python train.py --model="audio captioner" --input="log_mel" --encoder_activation="relu" --encoder_mlp_ratio=3 --encoder_patch_size=[4, 4] --encoder_conv_stem=true --encoder_depths=[3, 6, 6] --decoder_prefix_bidirectional=true --init="kaiming_normal" --orthogonalizer="newton_schulz_5" --batch_size=64
Rows from block 7 of the audio encoder of a small audio captioner, named by matrix and row number. Rows with one number belong to one neuron. Each number is 500 + 50 x the weight over its row's rms, rounded and kept within 0 to 999. All counts start at 0. Numbers have three digits each.
After each neuron's rows are labels from the 100 clips, of 14976, where the neuron reaches its highest value: "peak in band" is the frequency band that holds the peak. Only what is clearly more common there than usual is listed. The data: synthesized solo parts of chorales (CocoChorales).
# fc1: MLP up (encoder.blocks.7.mlp.fc1.weight, 288x96), inputs 0-95
# fc2: MLP down (encoder.blocks.7.mlp.fc2.weight, 96x288, transposed), outputs 0-95

fc1.158:406535449514482437477480451496553447545463552565566530523473469537424431461592500436492564486434527455429429558480424388465511497441516470442433514524583525512518489575585543542464548565535578481429517587552548539513425492501432451538376533533514493475480513559486576555486487480503506574
fc2.158:441581527567546511484521369516437608478584572433428446562422464428472531538550464500442485497475492425517501517494471539510487511444473523522557553499508501463460603500459461452570615565436534546462569458442461465463499492610476456538495500466517519428471553500521572540459503513582592524
peak in band: 0 to 250 Hz

fc1.9:479508504497515476460573448500454615475554476471434518479434547474556515574492483596487457640437516417491522449470420476494442450518539481508483598478427545480451524565523479597519599482481565495528423478482540589587435496592591444466543506479491424560505535476469455472454456454489520461
fc2.9:490451478503545503490531499553579576550472521439467539505618523524448423492489442528546425473400426551499412479538534600469480443484496486470442446529476415504552553485478464530486539556546546476431575509372514500567428463495499413446433551390479492365531476490489473456478499490534545495
peak in band: 0 to 250 Hz

fc1.212:467511522469513477584582587535440547446458442484499483515546488464556425529562447454524594551485485508410499487599519506559497435474489562582455435613461529485534465487462429519501453493544484600532443517483467555432496362469451455547442457452541461526519448536439528585500563522454584526
fc2.212:533488568516424397561495546529595481563550525466544531443405450499500525483495352483528431522593456509513593453518536480509514501562552549502452448482472581533525475579523415485469559479567544481505474466469539556521595547491451530472446460586476552466635519513500551537587484488506535532
peak in band: 0 to 250 Hz

fc1.84:529451543504560472493398590479507544443508496480561506519438514542475519451491566484554464517417458567489523544545533515510415631428497512487473502429450476639567548511500489565471434575462549544521508522533520427473513433513474441496572528515362439565376419503487530458470490512476517530
fc2.84:503566469452521487497475492572503489490471520501592521525496404527569502496504574475558447459499441456474484453479418543432471424446509388522438449536446518527470487524508587448525494504452507487515447452531425444494516539484359639480525499554496604639442545511527547541475473442546487580
peak in band: 4000 to 8000 Hz

fc1.244:506476517468552424480587483487526510543463452321473528479513538532546573562547627523493470547513488518447474407534510467551446458452491503491573552446535447433515456477504457551431609595562449443570497540509574554505503459522534448460454411423524505579520483452503454501454538499549497464
fc2.244:519456556548432480572495516455538503515437528578491507452568600580520483545487531459478473588575571507490493531542570458519480563523499623543529535563603510523541507480569424531458521497520540572538496555467527516461440481534554392462513482436516377425542424495517421445537567498439520430
peak in band: 500 to 1000 Hz; 0 to 250 Hz

fc1.285:446568486428529549551556618486561481523490534571503402565445478499458546513524480560532486510582554598569558465512486443448500524425466524469501541510548547527494554501404432604416469440504433511459448396513407511407510500471551473574526434479525444450486570515488519476446482574474463495
fc2.285:499442407565496512438515399452473501482527562494531510519473471497526452620510552509451475553517543484458463544515363528573535433576436503434527509474437580454482468495504512499542503537518509474473553478509536441460579385511473473536551587541545536508439465468412632486563577478500464594
peak in band: 2000 to 4000 Hz

fc1.49:539510505500524585514557393455518459557502627533573553490442469494505476562433547521598553449442522456517458459458521600572479434445440562413471523448494440525514439588408521531445487505515495554607543446494487395501533519470476460460504471446550503426464505505547433505454520452553544555
fc2.49:436468518567453541453393501621533448437519480583521464388575504556506496579516527558514563434532550522441510505435563471462474599501518481578568572524471517551545543489509455412454441546516464543398446562513533496508400420523450475484513566490471482561471529450522527446533498490560522566
peak in band: 1000 to 2000 Hz

fc1.258:522471494440573523600433558532525458470438526468569645474492523458616476568539577573525497510542504525481464424504538488562586538469450539471536512492505435458490437542493433490564496424481551522467476419483541478548556463523491472513443495450594469434489386535462476465568528443405479432
fc2.258:421590427494527465463556540515521457436427496552498573538587388464529428513511439559463549580586437557604529497489486574480478509513483524506478467499396431532493514504501525511451512480471529472489442492519482503524454522519465506442565579362468516499382553525628441541481525459544508526
peak in band: 4000 to 8000 Hz

fc1.132:533455527532532615564420438522540497564499469564511504540515440510584519464527552446498440445510496492438467534585541481507563549570461475462549388537563409535483560426589526498448429480421434478553478487392474550392505461508509486577491452541489526436591519491454535486457582507444497507
fc2.132:469434522529521550458531434529498426505492477481618443558513511433511448400505476537535446512558494553520608511473406521486409557600479439478463394517486500497553503455498466600487491426488582520608519555490569564444541519581468464501459474445475483439545558517578441546515492436432489519
peak in band: 0 to 250 Hz

fc1.276:484457505566534585484527542554396572466503541433554536537577532538516527409501550516474421538486528521475429494434506508515485479457488584379557463598504440456530462512485444497507434521504516517495481430530469425516536420556580473531433575479456485516537441504440512492396459583552464632
fc2.276:607407513480531435404469387429533525477461457355537474461512536519446416479571551503528535511483466505526530488518471486464569521551538456546522468469505531414544453572541492427411564482581503520457505509533487509459490451496630504510541511528508548556447449533447529435520564556538391492
peak in band: 4000 to 8000 Hz

fc1.192:454482520474570537609407644506586425516363587444514431454478409519439499538517472528581487485587499466470451484471480466520514510601592540593507494434421474497469502533504476491515578498492486449539494526515515580414479501478517468486580529509460448480466519483485568413536475478510481514
fc2.192:449461547499418585520527483522475460425370545486570480560517541509529493405527425496394488489487457534561486501521435437499429511501524476569503477469506567384467609576520567465515504488483501467501541462508511399534490392536470583543446587474503581526526422495557502442441522482530434479
peak in band: 4000 to 8000 Hz

fc1.164:433498535459504561549438413517442570525405512545581476476574449533528455533545487489505548479485547522413453555583445496436489524549448485499479581517477499530501472461472459454597481427593539455490589529524509476572486485405400492483495550449529496650512444515489473582502519387476463520
fc2.164:496472482456525531528435536486517453509454598457437565554462523530558460540405547455539470551533478526456468492463429463507518471594506544522471561545533557436438620426513449495527484544459424478535448438521520533441483448519468661517527513474501519585471474511455529495587406630449537533
peak in band: 500 to 1000 Hz

fc1.54:496500511473542543496501422500431618529560491509516442536593456489522568482505571441577489577530436562484454517467458509527433540508445501499463497432532529547571557527439484471507535436480480489413494446475397581492458453513412434628498456511611509589497504589443440488447445454557508511
fc2.54:515521616527530460520440530505429444458585502559473586448454544518606564503475448478493525523533501532475451517521543510556566513624445504553545489396506603535481493428622521520506516480524501462529456588548547399440524443434484535501500540544563522491443489511580576523568539510467570529
peak in band: 4000 to 8000 Hz

fc1.103:371534426526539526525444536477427452497545376428505532495469501471479480489535443576396527439529621427421453538532519498504562523525505496456485534517560413571471544547615447554559512571425477560552414537485519539551582501510470471481529466494493482604525488442471450506479480479543477500
fc2.103:430515554457519385483460512499408614602432439423498548509473491524504464508485436432493496513426493499493530571424472444543465610500549536505591589504476526430464513511529460470514483470531569541540503486565564505491455541545513516475581488483514518453513565376588522505601555451469506580
peak in band: 500 to 1000 Hz

fc1.234:470512469515510669552489545501512472472515451551472492509512445493526515469558451537503472485616533410439486451590564525395529500502613610395530458496510486501516477482450507498595411509425525495543553458562578516511544477524460453418538504492461521578452504471463505515453507430414433497
fc2.234:515487476500503555421559508521520460541452661511537493488503537488471495492544475577585485474534458478544505500503521437458408481442571541569463448488441556604522557477519621451516600432446440419580473442459467399549472565466488468551459545488549507505580511555508537574490424505460481498
peak in band: 4000 to 8000 Hz

fc1.16:467553533458540445474466398491438450526403528505488453522435529527455385479559425526510476503552505511455459417492575526522531437460437581454527576560533487543508497481460556499461453441555582509465546424484557520416534483567602462538528561494600490544549404457494505621526466536516505537
fc2.16:561479374447457520484447486497576556496515411499459492507552488475528453566380446509464498461511543469433456587459456508430405545496577471580502490504537535445546511490588405443477422472494542504486454493514519409514519448504402450503525481569520461561455500408467467600480598542544480513
peak in band: 1000 to 2000 Hz

fc1.147:518494581400531452555486502561482430545534481449505455475449485560470553571466588478542541537596513539483481431476496494525497510457427517512505448313494517535482488501546535500562487488432455522453491476445475400583491570479538444449486509557379476550561479536558483585573522493477580558
fc2.147:450514476398581495458529458516494485496515482437580548493464395493497443403494512494511485445454453471498501468507450473421510442497466434491459496439395458485428492508503532443491473523468481482468485433484391460538526482488445637490447474547503625637461569530526584522429412447507529535
peak in band: 0 to 250 Hz

fc1.56:576506543458489448466492442577488442520479631497459424470500509467559475455510477480382496575438558528473450398532469476510495528599531566491548502436542557461591529506451534454500518633451636427458503552540520521484493513468407464519490511491477480518415560463495541475474496495598467522
fc2.56:498558520478566519514482453521465505560496557398556446536411420510420434476465482477417420515447450501506463536560457475413533447524419457437464444496499542445441481539496550428453473564487456552484492460467497551569510539484508595551527475461556572624399520520427539487464420487435503587
peak in band: 250 to 500 Hz

fc1.266:461505505510603565529470522532461568444425474566533557495592460396482420537480470522485573498428544539480484451455462486493440470503495516507458512491517468523471506459469479434595452496491589483536513518439460582525543465518439541418566566446504455699463503544537423542560503532451479433
fc2.266:537520490507569476509511569500465466505551510492538450448500442550427426513501509482509462453474449546580494463454495474455459515544518462528437465551478555528421575500611555498502458492491469455540419505541532507647516524552470633451450497501430535589422417418498439453639520528532425503
peak in band: 500 to 1000 Hz

fc1.59:443499433494515487463582375466586500519435523407519520509499526448539563413581551520557520544510557458582442529486541460543449451486489482473512514555480426437552512464506522549540458407522413496557615481471440459558526528580465474453503487508528410492490523503529579612503436515577440442
fc2.59:498513493458548415601488440487500498456564540607505580458451488482482422483574542586493499509505518416461596492470456462403444519472453485570461446534524576556571572487420542623496480525511512563526472528513348437472507483473515530473512489534526510569582542492578567531479498549479528532
peak in band: 0 to 250 Hz

fc1.236:490536478522531535442512473462419451492555403531507366493511462532527518550460688495545518511508515391499468438500486536522599486470514542511462409528546525419500543522507485498446462537462466459474544463632565500534465503441426450527490593457480468570464567534535565530511482513562449455
fc2.236:589431482537436502519503438539551576526421499565465514477521478439464506521477540514499501566563381491535468495491472533524460477429539514506498392566592534481559438466555443511462573453472606538579442489466503473447454490502543380486565465429612494522496495564419519505403423523510485541
peak in band: 2000 to 4000 Hz

fc1.99:498477518596532490501628516555516518434363498510483467533495493557471481504481492436563525501522537517516499446475465491531484491430479397473555338544483572505548545477483491426523442515541664537524458435517499560432445472498588475516513502485506454533434446530535516552428431548531561543
fc2.99:434485499425564502473548468535451480523490474423547561541425402491500443406534463517497500454439489459458503464473458501404530427554432428482459491480431495517457487519547498417510455501509464473477436461535390428533541472477454657512507464555475595595413554556520558514463451452574501505
peak in band: 0 to 250 Hz

fc1.102:436610562440469520478483520607450424524547562489548614462449497520573546523505548492427486559556508520385534481482466517514457614554536511508507448477515416500438424531581503508535471503459523507437579530513484439520464519497436480520514527483558464478404536375482552512410527403516486505
fc2.102:499521452522482503489496420407551542533518485487557560587551593378560504501577469587459513547457471456530510503522434456519499382468463538523534647508508587550517541500470498475455481551425619478520485530509497464508487537438412548455588489508536436508518573497553512533464492529429509595
peak in band: 4000 to 8000 Hz

fc1.273:515525510530549501535449526515516472577492583506550493435478484426429477424519493509489490489562494491472588585486379489512579440522484494558471450442568572468520471484597451504490573464539445570470424426490449552425576557490535525542518422439498398474472563479394570527488420515573558542
fc2.273:469544448501379495487427493556509572470544544448495547499409553419501550485483482453555507499441431544616527435487479484533501475476567533558409485507555477497483422501554532577536535564586579552406532509446556496625470545571546500485527505531573532451496512523460581431534564433472504462
peak in band: 250 to 500 Hz

fc1.70:511515490429535488502416519473510412514462605509484447559540447514546524421559488508532488464515399511540527536554515435575538480530585579384467430375492515500561437526499514523483401550570483530520377499554525511523477507525481421520453489429486498523475450483625459522550474489583562517
fc2.70:557592509504579392503530475513489475543508520519443527501532500470452505530536505435584551510483566482554508540499496534593437559502553451481414471557522520453519525519540469477449419431535554500424501480500567583582476602560584497414582517557533432480508544621471497625489494438552462523
peak in band: 500 to 1000 Hz

fc1.120:576429495427508485518544520490521419464446423486531536491418469425541509462490531414528497545403501591568549517453547482537467500477549570613539547555528516418585540465446419471473536528552600508461506534515569447523554517454466449399496533501461463533520471533453500459579522509408557401
fc2.120:574469594506374562571472563532463525494492466462475478515511514473522591567518552505491512554476484559503515522413516501537609539487504412507533536496482459592575469491542494395517525425501528465499518489575510498514513572445516489500438390474518481489518483428467458450636454515582556372
peak in band: 250 to 500 Hz; 0 to 250 Hz

fc1.182:499576591463528449540570497547556450440456542462508501488470433541464565472376516463533442559526522540499600446537448486526475542400510524416502498471436557517473506516585388647540469443497482495543474497483505449540420474565542441539565512513474488553542475468467469466567585409470508468
fc2.182:452432481488534547469469448549454450526561517479583396516528438483495545416440431569515472509437507503418382467530402451438523473499448450487539422533445454527550569517506549464394532478479474554562437494433510496416454522435419459507502468522529575592463446503477506569437504501551562442
peak in band: 0 to 250 Hz