From a checkpoint of a small audio captioner: decoder width 192.
Rows from block 7 of the audio encoder of a small audio captioner, named by matrix and row number. Rows with one number belong to one neuron. Each number is 128 + 32 x the weight over its row's rms, rounded and kept within 0 to 255. All counts start at 0.
Before each neuron's rows are labels from the 100 clips, of 14976, where the neuron reaches its highest value: "strongest on" is what is common among them; "peak on" is the class under the peak. Only what is clearly more common there than usual is listed. The data: synthesized solo parts of chorales (CocoChorales). In brackets: how many of the 100.
# fc1: MLP up (encoder.blocks.7.mlp.fc1.weight, 288x96), inputs 0-95
# fc2: MLP down (encoder.blocks.7.mlp.fc2.weight, 96x288, transposed), outputs 0-95

strongest on: clarinet (48); note D4 (48); note A#4 (30)
peak on: D4 (47)
fc1.203 [101 143 150 137 110 159  70  96 152 107  75  80 116  60 133 145 118 104 113 152 134 147 158 131 107 163 127 133 142 209 151 154 152 130  85 159 114 113 139 132 119 116 111 128  85 103 121 138 106 105  23  92 107 120 106 185 124 196 152 145 139  95  89 115 144 155 141 171  55 204  97 104 142  90 145  96 105 130 180 156 149 121 104 130 115 123 151 169 113 166 151 191 152 132 100 156]
fc2.203 [183 119 141 137 126  85 115 117  92 156 145 100 122  74  96 124 154 168 175 158  62 139 121 156 177  81 114 100  98 162 107 103 134 181 147 164 179 112 133  91 169 130 100 154 145  79  79 112 167 140 105 123 101 126 128 158 154 113 138 110 124 158  93 123 176 149 126  54 153 119 131 225 150 109 143 144 136 173  53 121 170 101 139 117  98 126 184 118 114 111 173 154  87  92 101 155]

strongest on: note G4 (65); horn (56); note G#4 (41); note F4 (30)
peak on: G4 (60); G#4 (35)
fc1.124 [129 115 140 163 142 121 144 106 147 120 143 163 170 112 143  87 121 156 145 136 143 136 142 136 109  93 128  86 188 185 110  92 196 151  75  84 177 114 198 183 107 117 128 130  76 116 187 123 112  72 114 127  93 126 105 160 142 216 166 132  94 159 139 154 120 171  91 107 179 111 126  84 122  95  76 103  82  97 131 111 130 112 134 106  90 215 143 103 141 129 108 140 117  93 113  98]
fc2.124 [135 127  96 114 115 153 136 109 138 105 186 164 163 106 174  99 146 117 135 112 130 100 196 161  68  82 165 141 121 142 134  79 128 136 125 134 133  95 119 141 101 200 131 155 130 210 190 121 156 157 161 128 184 149 161 154  97  99  61 153 100 139 117 150 105 123 201 140  73 110 167 167 137 112 128  57 110 169 170 121 143 128 153 124 145 147 183 195 124 142 140 138 120 127 145  83]

strongest on: note G3 (52); note A3 (46); note C4 (42); note A#3 (32)
peak on: G3 (33)
fc1.274 [163 131 118 184 160 131 160  91 185 115  96 107 113 167  97 153 138 135 138 119 121  61 113 119 136  77  92 125 188 175 110 134 207 145 143 141 121 147 112  83 134 158 130 151  91 103 106 189 132 107 154  82 130 149 107 153  89 147 162 120 135 160 104 182  78  92 156 149 140 108 146 137 146 128  78  66  98 127 135 101 119 180 138  77 157 137  30 103 154 105 136 144 153 176  86 120]
fc2.274 [174 135 147 119 182 127 134 100 110 168  85 112 144  67 133 143 179 100 112 142 142 171 151 143 122 107 140 105  87  75 131 175 170 159  70 149 208 155 137 123 142 140 124 141 118  82 154 131 139 125 135 127 155 142  86  88  92 146 117 169 155 149 168 171 164 116 130 130  37 124 121 157 132 163 124 127 108 137 102 172  58 182  97  60 132 150  97 154 154  88 102 129  95 189 162 140]

strongest on: clarinet (67); note G4 (38); note C5 (37); oboe (29)
peak on: C5 (35); G4 (27)
fc1.233 [123 108 150  84 113 146 120  86 103 116 114 138 114 111 101 139 163 220 104 190  74  90  95 129 146  90 119  79 180 135 135 105 119 135 112 199 110  78 150 201 132 106 158 100  76 161 169 147 168  87 163 136 189  90  78 138 112 125 117 168 112 132 200 159 111 106 205 142 138 100 103 117 128 137 142  90 107 126 115 134  81 115 110 127 153 162 110 158 148  92 147 107 161 106 125 144]
fc2.233 [119 177 152  95 155 142 189 116  79 162  87 153 111 140 125 112 141  91 190  94  77  90 149 154 194  93 124 124  96 186 136 166 153 141 102 144 151 149 105 175 167 141 110 111  83 116 124 135 101 139 157 173 161 165 171 154 107  89  96 129  69 180 132 128 159  48 148 126  94 111 129 139  83 106 126  99  83 122 126 166 106 153 186 143 115 149 114 130  95 132 177 100 100  92  75 102]

strongest on: viola (76); note D#4 (54); note F#4 (39)
peak on: D#4 (43); F#4 (31)
fc1.174 [111 148 103 129 127 185  75  75 106 175 162 131  78 137 149 144 135 148 166 194 113 108  90  91 114 145 131 179 107 131 153 131 122 177 113  75 139  63 150  92 173 107 143 187 118 107 122  88 104 158 129 123  51  69 168  85 158 143 176  61 156 166 138 140 136 152 170 170 149  90 132 140 113 113 113 105  98 108 173 115 108 146 125 121 175  77 170 153  92 139 124 121 132  87 116 138]
fc2.174 [180 148 161  56 105 153  81 175  59 144 149 148 116 102  83 141 136 148 132 142 118 122 119 146  45  89 154  75 130 130  75 108 137 114  93 187 128 126 123 161 142  98 136 115 107 157  76  81  81  85 125 140 143 104 123 182 131 107 166 105 121 163  62 117 102 133 148 179 161 112  94 107 135 151 165 112 153  76  72 132 185 119 130 127 131 143 102 136 107 198 173 145 109 137 150 142]

strongest on: trumpet (58); note G5 (41)
peak on: silence (90)
fc1.98 [103 153 110 149 168 142 198 111 154 132 128 103 103 122  57 149 190 128 107 119 175 105 101 101 145 129  95 135  86 117 147 144 153 146 154 160  58 130 167 153 131 168 107 137 101 112  89 114 132  58 101 117 190  72  73 136 162 114  42 133 128 113 126 146 142 172 176 117 139 118 146 187 142 119 117  88 123 173  90 184 120 156  99 156 121 134 117  69 138 118  70 138 157 117 120 169]
fc2.98 [ 77 146 136 110  82 146 142 105 114 174 115  84  94  89 168 154 144  87 207 131  76  92 169 100 141 144 169 135 131  95 139 104 114 109 125 139  82 157 119 112 169 131  95 136  68  82 102 137 125 177 172  68 127  83 110 167 135  82 140  90 156 119  23 125  99 128 131 122 187 157  77 155 146 133 123 133 129 126 170 149 132 100 141 122 143 146  76 113 164 128 166  77 117  96 156 104]

strongest on: note G3 (86); tuba (51); note C4 (48); note A3 (42)
peak on: G3 (71)
fc1.24 [125  68 129 131 161 157 111 189 157 147  68 131  87 115  79 172 141 165 128 124 135 164 102 109 169 144 131 129 136 140 138 154 126 146 124  88 100 188 152 121 108 189  88 155 144 165 101 110 130 130 147 135 132  74  97  90 140  95 133 162 180  70 156 123  61 141 119 139 158 161 130 144 149 115  92 134 111 141 127  61 123 151 133 106 167  91  36 150  89 116 135 156 119 179  56 180]
fc2.24 [103  81 148 111 236  92 101 174  83 128  68 115 166 150 128  57  48 197 120 110 168 140 117 117 166 147 154 140 116  51 123 131  94 161 120  69 129 125 140 133 159 123 136 162  81 120 138 103 120 177 111 154 124 148 154  98 107 139 155 104 119 147 168 115 150 150 144 139 153 120  87 145 109  75 113 131 121 158 152 107 169 111 156 152 164 139  90 124  78 116 169 116 104 100 169 129]

strongest on: clarinet (75); note E4 (67)
peak on: silence (95)
fc1.186 [144 148  79  94 112 134 136 129 128 159  94 157 128 166 117  72 147 152 123  86 138 157 162  42  63 156 153 125 120 142  92 172  97 133 130 113 113 116 158 125 136  80 119 131 162 187 141 101 162  97 152 107  84 157  82 104 112 120  35 194 109 178 187 171 219 123 110 155 122 115 105  98 184  94 141 103 107  97 102 133 136 119 111 130 122 130 154 101 155 162 145 133 135 135 152 164]
fc2.186 [121 142 172 202 150 157 118 142 139 133  47 132 148 150 161 146  63 105 131  92 176 117 186 131 148 107 160 101 139 103 166 165 133 135 182 110 143 178 133 117 142 138 151  94 130 173  91  93 169 126 154 135 107 150 163 108 125 143 158  80 107 127 100 123 127 119 107 184 134 193 168  70 116 143  81 195 132 107 138 143 124 100  63 110 165 156 122  77 117 187 162 127 173 170 135 130]

strongest on: note E5 (80); flute (50); note F#5 (25)
peak on: silence (100)
fc1.108 [114 110 120  94 123 190 161 141 119 126 104  85  66 100 131 152 132 147 168  68 144  72 173 147 123 130  82 134 109  64 144 159 165 157 117  88 163 160 120 168 134 102 128 189 155 152  90  93 165 142 145  67 124 124 167 106 143 167 108 161 150  85 116 165 131 150 103  90 126 150 158 137  81 137 158 159 142 160  75 101  99 171  85 190  58 138  93 187 124 156 104 122 132 106 124 100]
fc2.108 [139 136 173  94 145  90  92 108 195  74 168 107  43  70 139 100 108  44  81 124  51 106 175 118 139 163  64 107 113 145 133 105  89 122 135 181 137 141 123 120 129 113 127 143 119 149 102 119 146 158  99 157 124  90  78 131 141 153 129 116 131 177 121  95 106  79  80 100 154 181 110 114 155  77 153  73 192 157 132 139 126 146 143 144 100 116 130 143 122 123 148 120 166 152 142 103]

strongest on: trumpet (52); note B4 (30); note D#5 (25)
peak on: silence (52)
fc1.229 [130 118 172 133 187 119 135  75 106  81 113  90 137 154 101 165 127 175 145  79 105 133 158 137 119 127 129 111 162  99 138 165 160 107 146 132 110  66 117 161  51  80 151 122 138 157 173  82 123 151  75 115  54  69 126 163 132 147 138  88 152 122 201 114  90 119 177  83 147 120 150 108 129 118 124 102 158 179 123 105 126 147  77 132 114 169 103 130 157 145 188 114 106 150 138 204]
fc2.229 [140 100 134 176 126 126 200 155 153 135 119 135 153 128  96  87 140 124 154 125 161 102 107 148  84  62 164  91 155 196 105 105 114 160  82  86 137 139  81 119 144  89 129 152 160 121 120 113 155 131 106 186  84 114 176 167 117  93  69 138 141 147 100 142 143 131 153 115 151  76 106 127 189 155 149 119 191 106 113 121 200 160 196 187  82 125 150 142 129 153  91 107  78 153 149 115]

strongest on: note C#5 (41); oboe (33); note B4 (30); note D#5 (26)
peak on: C#5 (33)
fc1.109 [207 124 143 125 177 158  98 134 163  94 116 166 123 128 130 118 144 115  85 140 158 139 100 116 116  94 192  70 129 103  43  34  94 150  94 121 118 127 112 169 101 157 117 133 184 128 172 174 131  95 172 118  68 117 130  81 147 119 122 172 136 107 180 125 125 105 132 136 107 126 158 164  84 147 183 134 128 160 144 177 127 160 108 107  95 103 148 118 127 119 139  62 109 170  98 162]
fc2.109 [191  86 141 123 107  87 106  97 136 119  83 113 165 136 126  73 183 142 128 125 140  99  80 164 170  94 110 115 100  97 156  78 113 133 100 156 145 116 134 181  97  57 127 157 115 146 111 133 112 115  87 171  44 175 147 137  90 152 185 142 128 131 141 142 128 115  54 119 159 127 129 158  99 143 128 108 139 105 133 113  72 193  63 144 115 107 135 192 154 130 126  88 168 153 155  88]

strongest on: trumpet (71); note C5 (47); note D5 (33); note D#5 (32)
peak on: C5 (27)
fc1.237 [128 125 167 142 117 164 184  87 134  69 161 102  87 141 104 107  68 141 203  61 173  88 139 140  76 134 129 141 137 129 130 121 193 142 105 118 162  98  83  76 115 129 132 165 181 105 121 123 117  78  53 134 131 110 140  96 135 148 144  74 123 109 184 145 132 194  93 118 171 132 119 112  98 134 196 146 117 152 144 181 125 150  90 134 173 116 133 149  78  88 123 155 141 107 132 132]
fc2.237 [132  39 123 166 150 160 141 130 165 155 205 125 152 129 119 115 165 145 117 172 147 185  98 132 111 115 118  99 105  73 114 111 127 152  89 124 117 137 149 131 133 105 131 118 150 179  67 200 147  98 160 153 109 122 154 129 144  97 145 122 106 103  73 134 145 132 132  80 173  28 123 201 107 110 142  92 156 119 141 105 156 144  70 118 131 102  86 173 123  98 162 161  74 107 135 152]

strongest on: note C#5 (34); note C5 (30)
peak on: C#5 (33)
fc1.206 [113 146 148 119 144 139 114  81 118 124  82 188  75 100  94 167 136  94 188 151 107 108 173 120 202 206 156 140 164  82 171 115 139 146  83 148  82 129  79 136 155 141 139 130 111 141 134 119 166 118 132 125  91 155 116 138 115 107 108  82 112 160 147  74 145 167 129 134 168 143 125  95 102 129 201 139  95 126 124  74  90 154 112 152 149  61 110 128 161 124 167  51 108 163  91 163]
fc2.206 [ 93 136  99 151  67 139 107 133 139  93 103 158 116 140 144 164  72 129 104 151 201  82 123 173 141 155 147 174 123 127 125 125 153 135 156 106 151 157 102 125 185 126 144 156 178 135 114 133  94 154 149 170 100 138 112 139 154  65 184 144 164 149 143 134 177 121 216 155 109 165 137  98 110 167  96 118  89 124 152 142 133 131  57  95 139 130  96 124  87 105 105 212 166 102  63  97]

strongest on: note E5 (48); flute (38); trumpet (26)
peak on: silence (100)
fc1.20 [107  86  99 121 138 156 161  69 146  84  78 168  91  90 103  94 135 110 129 183  89 138 149 170 210 153 141 124 118  62 139 207 181 104 151 120 164 124 102  83 135 120 151 171 134  74 126  94 152 159 118 118  58 141  97 110 155 176 159 148 106 165 133 143 172  92 106 113 104  92 138 172 131 107 138 143 139 113  86 106 129 179 101 145 129 143 159 103 174 141  89 159 148 138 114  82]
fc2.20 [103 101 139 122 147 154 124 109  64 158 140 156 142 137 110 153 125 141 110 113 160 194 195 119 130 148 180 132 131 129 122 174 119 191 145  48 147 133 144 156 143 115 155 138  95 123 161 119  82 140 137  96 140 122 128  75 166 160 152 147 185 144 142 117  77  85 154 105 107 121  49 122 193 135 118 109 190 158 153 123 178 127 127 143  84 131 179 209 166 134 143 168 157 173 135 144]